A small image VAE, trained from scratch: batches of 384, 127.3 epochs.
Rows from block 1 of the decoder of a small image VAE, named by matrix and row number. Rows with one number belong to one channel. Each number is 500 + 25 x the weight over its row's rms, rounded and kept within 0 to 999. All counts start at 0. Numbers have three digits each.
Before each channel's rows are labels from the 100 images, of 14848, where the channel reaches its highest value: "peak at" is the part of the image that holds the peak; "responds to" is what is common among them. Only what is clearly more common there than usual is listed. The data: capsule endoscopy frames (Kvasir-Capsule). In brackets: how many of the 100, against the usual share in percent.
# convs0: first 3x3 conv (decoder.mid.1.convs.0.weight, 128x128x3x3, each kernel summed), inputs 64-127
# convs1: second 3x3 conv (decoder.mid.1.convs.1.weight, 128x128x3x3, transposed, each kernel summed), outputs 64-127

peak at: middle left (100 vs 12.5)
responds to: finding: ileocecal valve (32 vs 8.8)
convs0.123:532469461458531511500526481513479456442511482490507474486482505508519500494504507529490481507498501515502444480429485510467482520517492565455462485538481511471486493484523500463495478484519533
convs1.123:532528523492467459474512491498507490494521498524505539472518463511458527464481530518498499470517502503474560507503503484503481502495570492506500453493493522530506499509493490562488479488499472

peak at: middle left (100 vs 12.5)
responds to: finding: ileocecal valve (35 vs 8.8)
convs0.33:491565433435489483493486496499515511502473488515508439472508506477546532520473487493494502513457492501480483495518470518477499486535495470520479572527488515534501511497509511516463499506476472
convs1.33:508462504529546528492492535472520514490488493484501522502503502519502467511509516499485476484540524490486542491508502505502503515470510497524521541481546529459495502500502466495540529492514515

peak at: middle left (91 vs 12.5)
responds to: finding: ileocecal valve (59 vs 8.8)
convs0.98:492497513491545507495539440512469504488497505476500463426456485501500499478517491516492527457507480528510486474526551499531507461487510495481542525497483482487511504509518487482493521467553475
convs1.98:528479505484413492485494505514533510490491492516518544515535483511506531464490546508509527517544546496477474561485474456515529539495498499507443475488528478520518514522500511493488506497511489

peak at: middle left (100 vs 12.5)
responds to: finding: ileocecal valve (42 vs 8.8)
convs0.41:504505498496477521528486478474532485501487499485500499488516505527498525474513470482503473503505483532536513471504491503448528518547512450503459450448498500501525494476457522479512492561542486
convs1.41:490510470518566455471515543495495520503495493508531494477486505475490500493488518491483491460512563493468537485464509509504499505442479479521534513493498530486486517490542496523517495478473532

peak at: middle right (100 vs 12.5)
responds to: finding: ileocecal valve (48 vs 8.8)
convs0.27:492473522519490487480495469504494445499488541468508552548505472530545476513522499457463524473483441493512508489517492504482492481474485529470474565512505524520500476492525514482485482502502512
convs1.27:483569489499501508502467514487451509518532450482490507495468497492546465528483511482485524487504529496482474456478527551495516510480480493483503481454443497471526496457483477531500508467465494

peak at: middle left (100 vs 12.5)
responds to: finding: ileocecal valve (42 vs 8.8)
convs0.7:503539463530484505536493512495510516488500518495525499431504520508493485465462494468498509510488531479502517482508538519460510532482503466497456467414469511461526503473519477554491493534497517
convs1.7:542498489491486485503530536493474507491523492540523512510480526487461511488537511481507514504509521516493579567458490478522496467489525518488532442517550510495481544559516497458477512485534546

peak at: middle left (100 vs 12.5)
responds to: finding: ileocecal valve (40 vs 8.8)
convs0.64:515493530525488506457525483506429493505484589515508499537512477496494491518488511484479519537485521491459454481496476473552483513524469491469437464535483488508481524483502502469498496479507518
convs1.64:482482538486487443514517516494503480493499516485508472456528508472500531483503511511525507530548496491533497498470524491539518460494522484513504501515554501534508524520495540489485504526527489

peak at: middle left (100 vs 12.5)
responds to: finding: ileocecal valve (32 vs 8.8)
convs0.91:523482478540478473469481503503526510503474509489489538533510495482485483464501463551463532507489473515457448506502508496497520511479496486532531473464479508471505506493491487519495487489457503
convs1.91:498476492500556544481490478514523490476485483489543494486470483530524515557497473476530470512513510547499476470522485506494466506539477468489499508500544452517488483469527526498491512519483522

peak at: middle right (100 vs 12.5)
responds to: finding: ileocecal valve (30 vs 8.8)
convs0.20:505502507510457533453456505499477490460462481508474531483490492503489522503484543500492546515472490475470560481530490533494512533525467520500508557518496531509494476477479483491499519502488535
convs1.20:514493500507497523542471466496488486549502510504570497477487516526532471505505470480479531509510490501486477473478487466509464492521523475509444542533514497536502521521529476476477510502488517

peak at: middle left (100 vs 12.5)
responds to: finding: ileocecal valve (26 vs 8.8)
convs0.117:508532459491542561534495501484519499511491467535506481535489505516501477536476501511486497504506488485533538507490485508458475423504498512501534437460500513490515498518484478468497484451475482
convs1.117:521491510498513495497473546479525508494495469503478486473509458497478450480481529477541480485479482452496501527488498476509502516514470511483492504488508488480528481514535466560491505495485491

peak at: middle left (100 vs 12.5)
responds to: finding: pylorus (34 vs 3.4)
convs0.126:487476515497461472484528515499531521497490510510517528476498514482523501510503484519489486475503506535502470490498509527474533486461507509539532503472482497519471481460512471489498501523502466
convs1.126:441512506503505524533491533463489511483494491497469500556482472525539486519508492482486483485485477494498489531504502453506495524484478487465509550515543507503492464538456481480466518521527489

peak at: middle left (100 vs 12.5)
responds to: finding: pylorus (27 vs 3.4)
convs0.93:490458480487508469502477481492525467466510541497492486478510480506530485543510537498522493494495495507508437474505466512483500528480472494488452507511450453448507517461560499521490498511503481
convs1.93:487557506497469491462476521512513500517487538520516506507514512533463502460478477481486552476509540503517537511512517476476480474504508499477489454524506516520510534494495478458503509500499510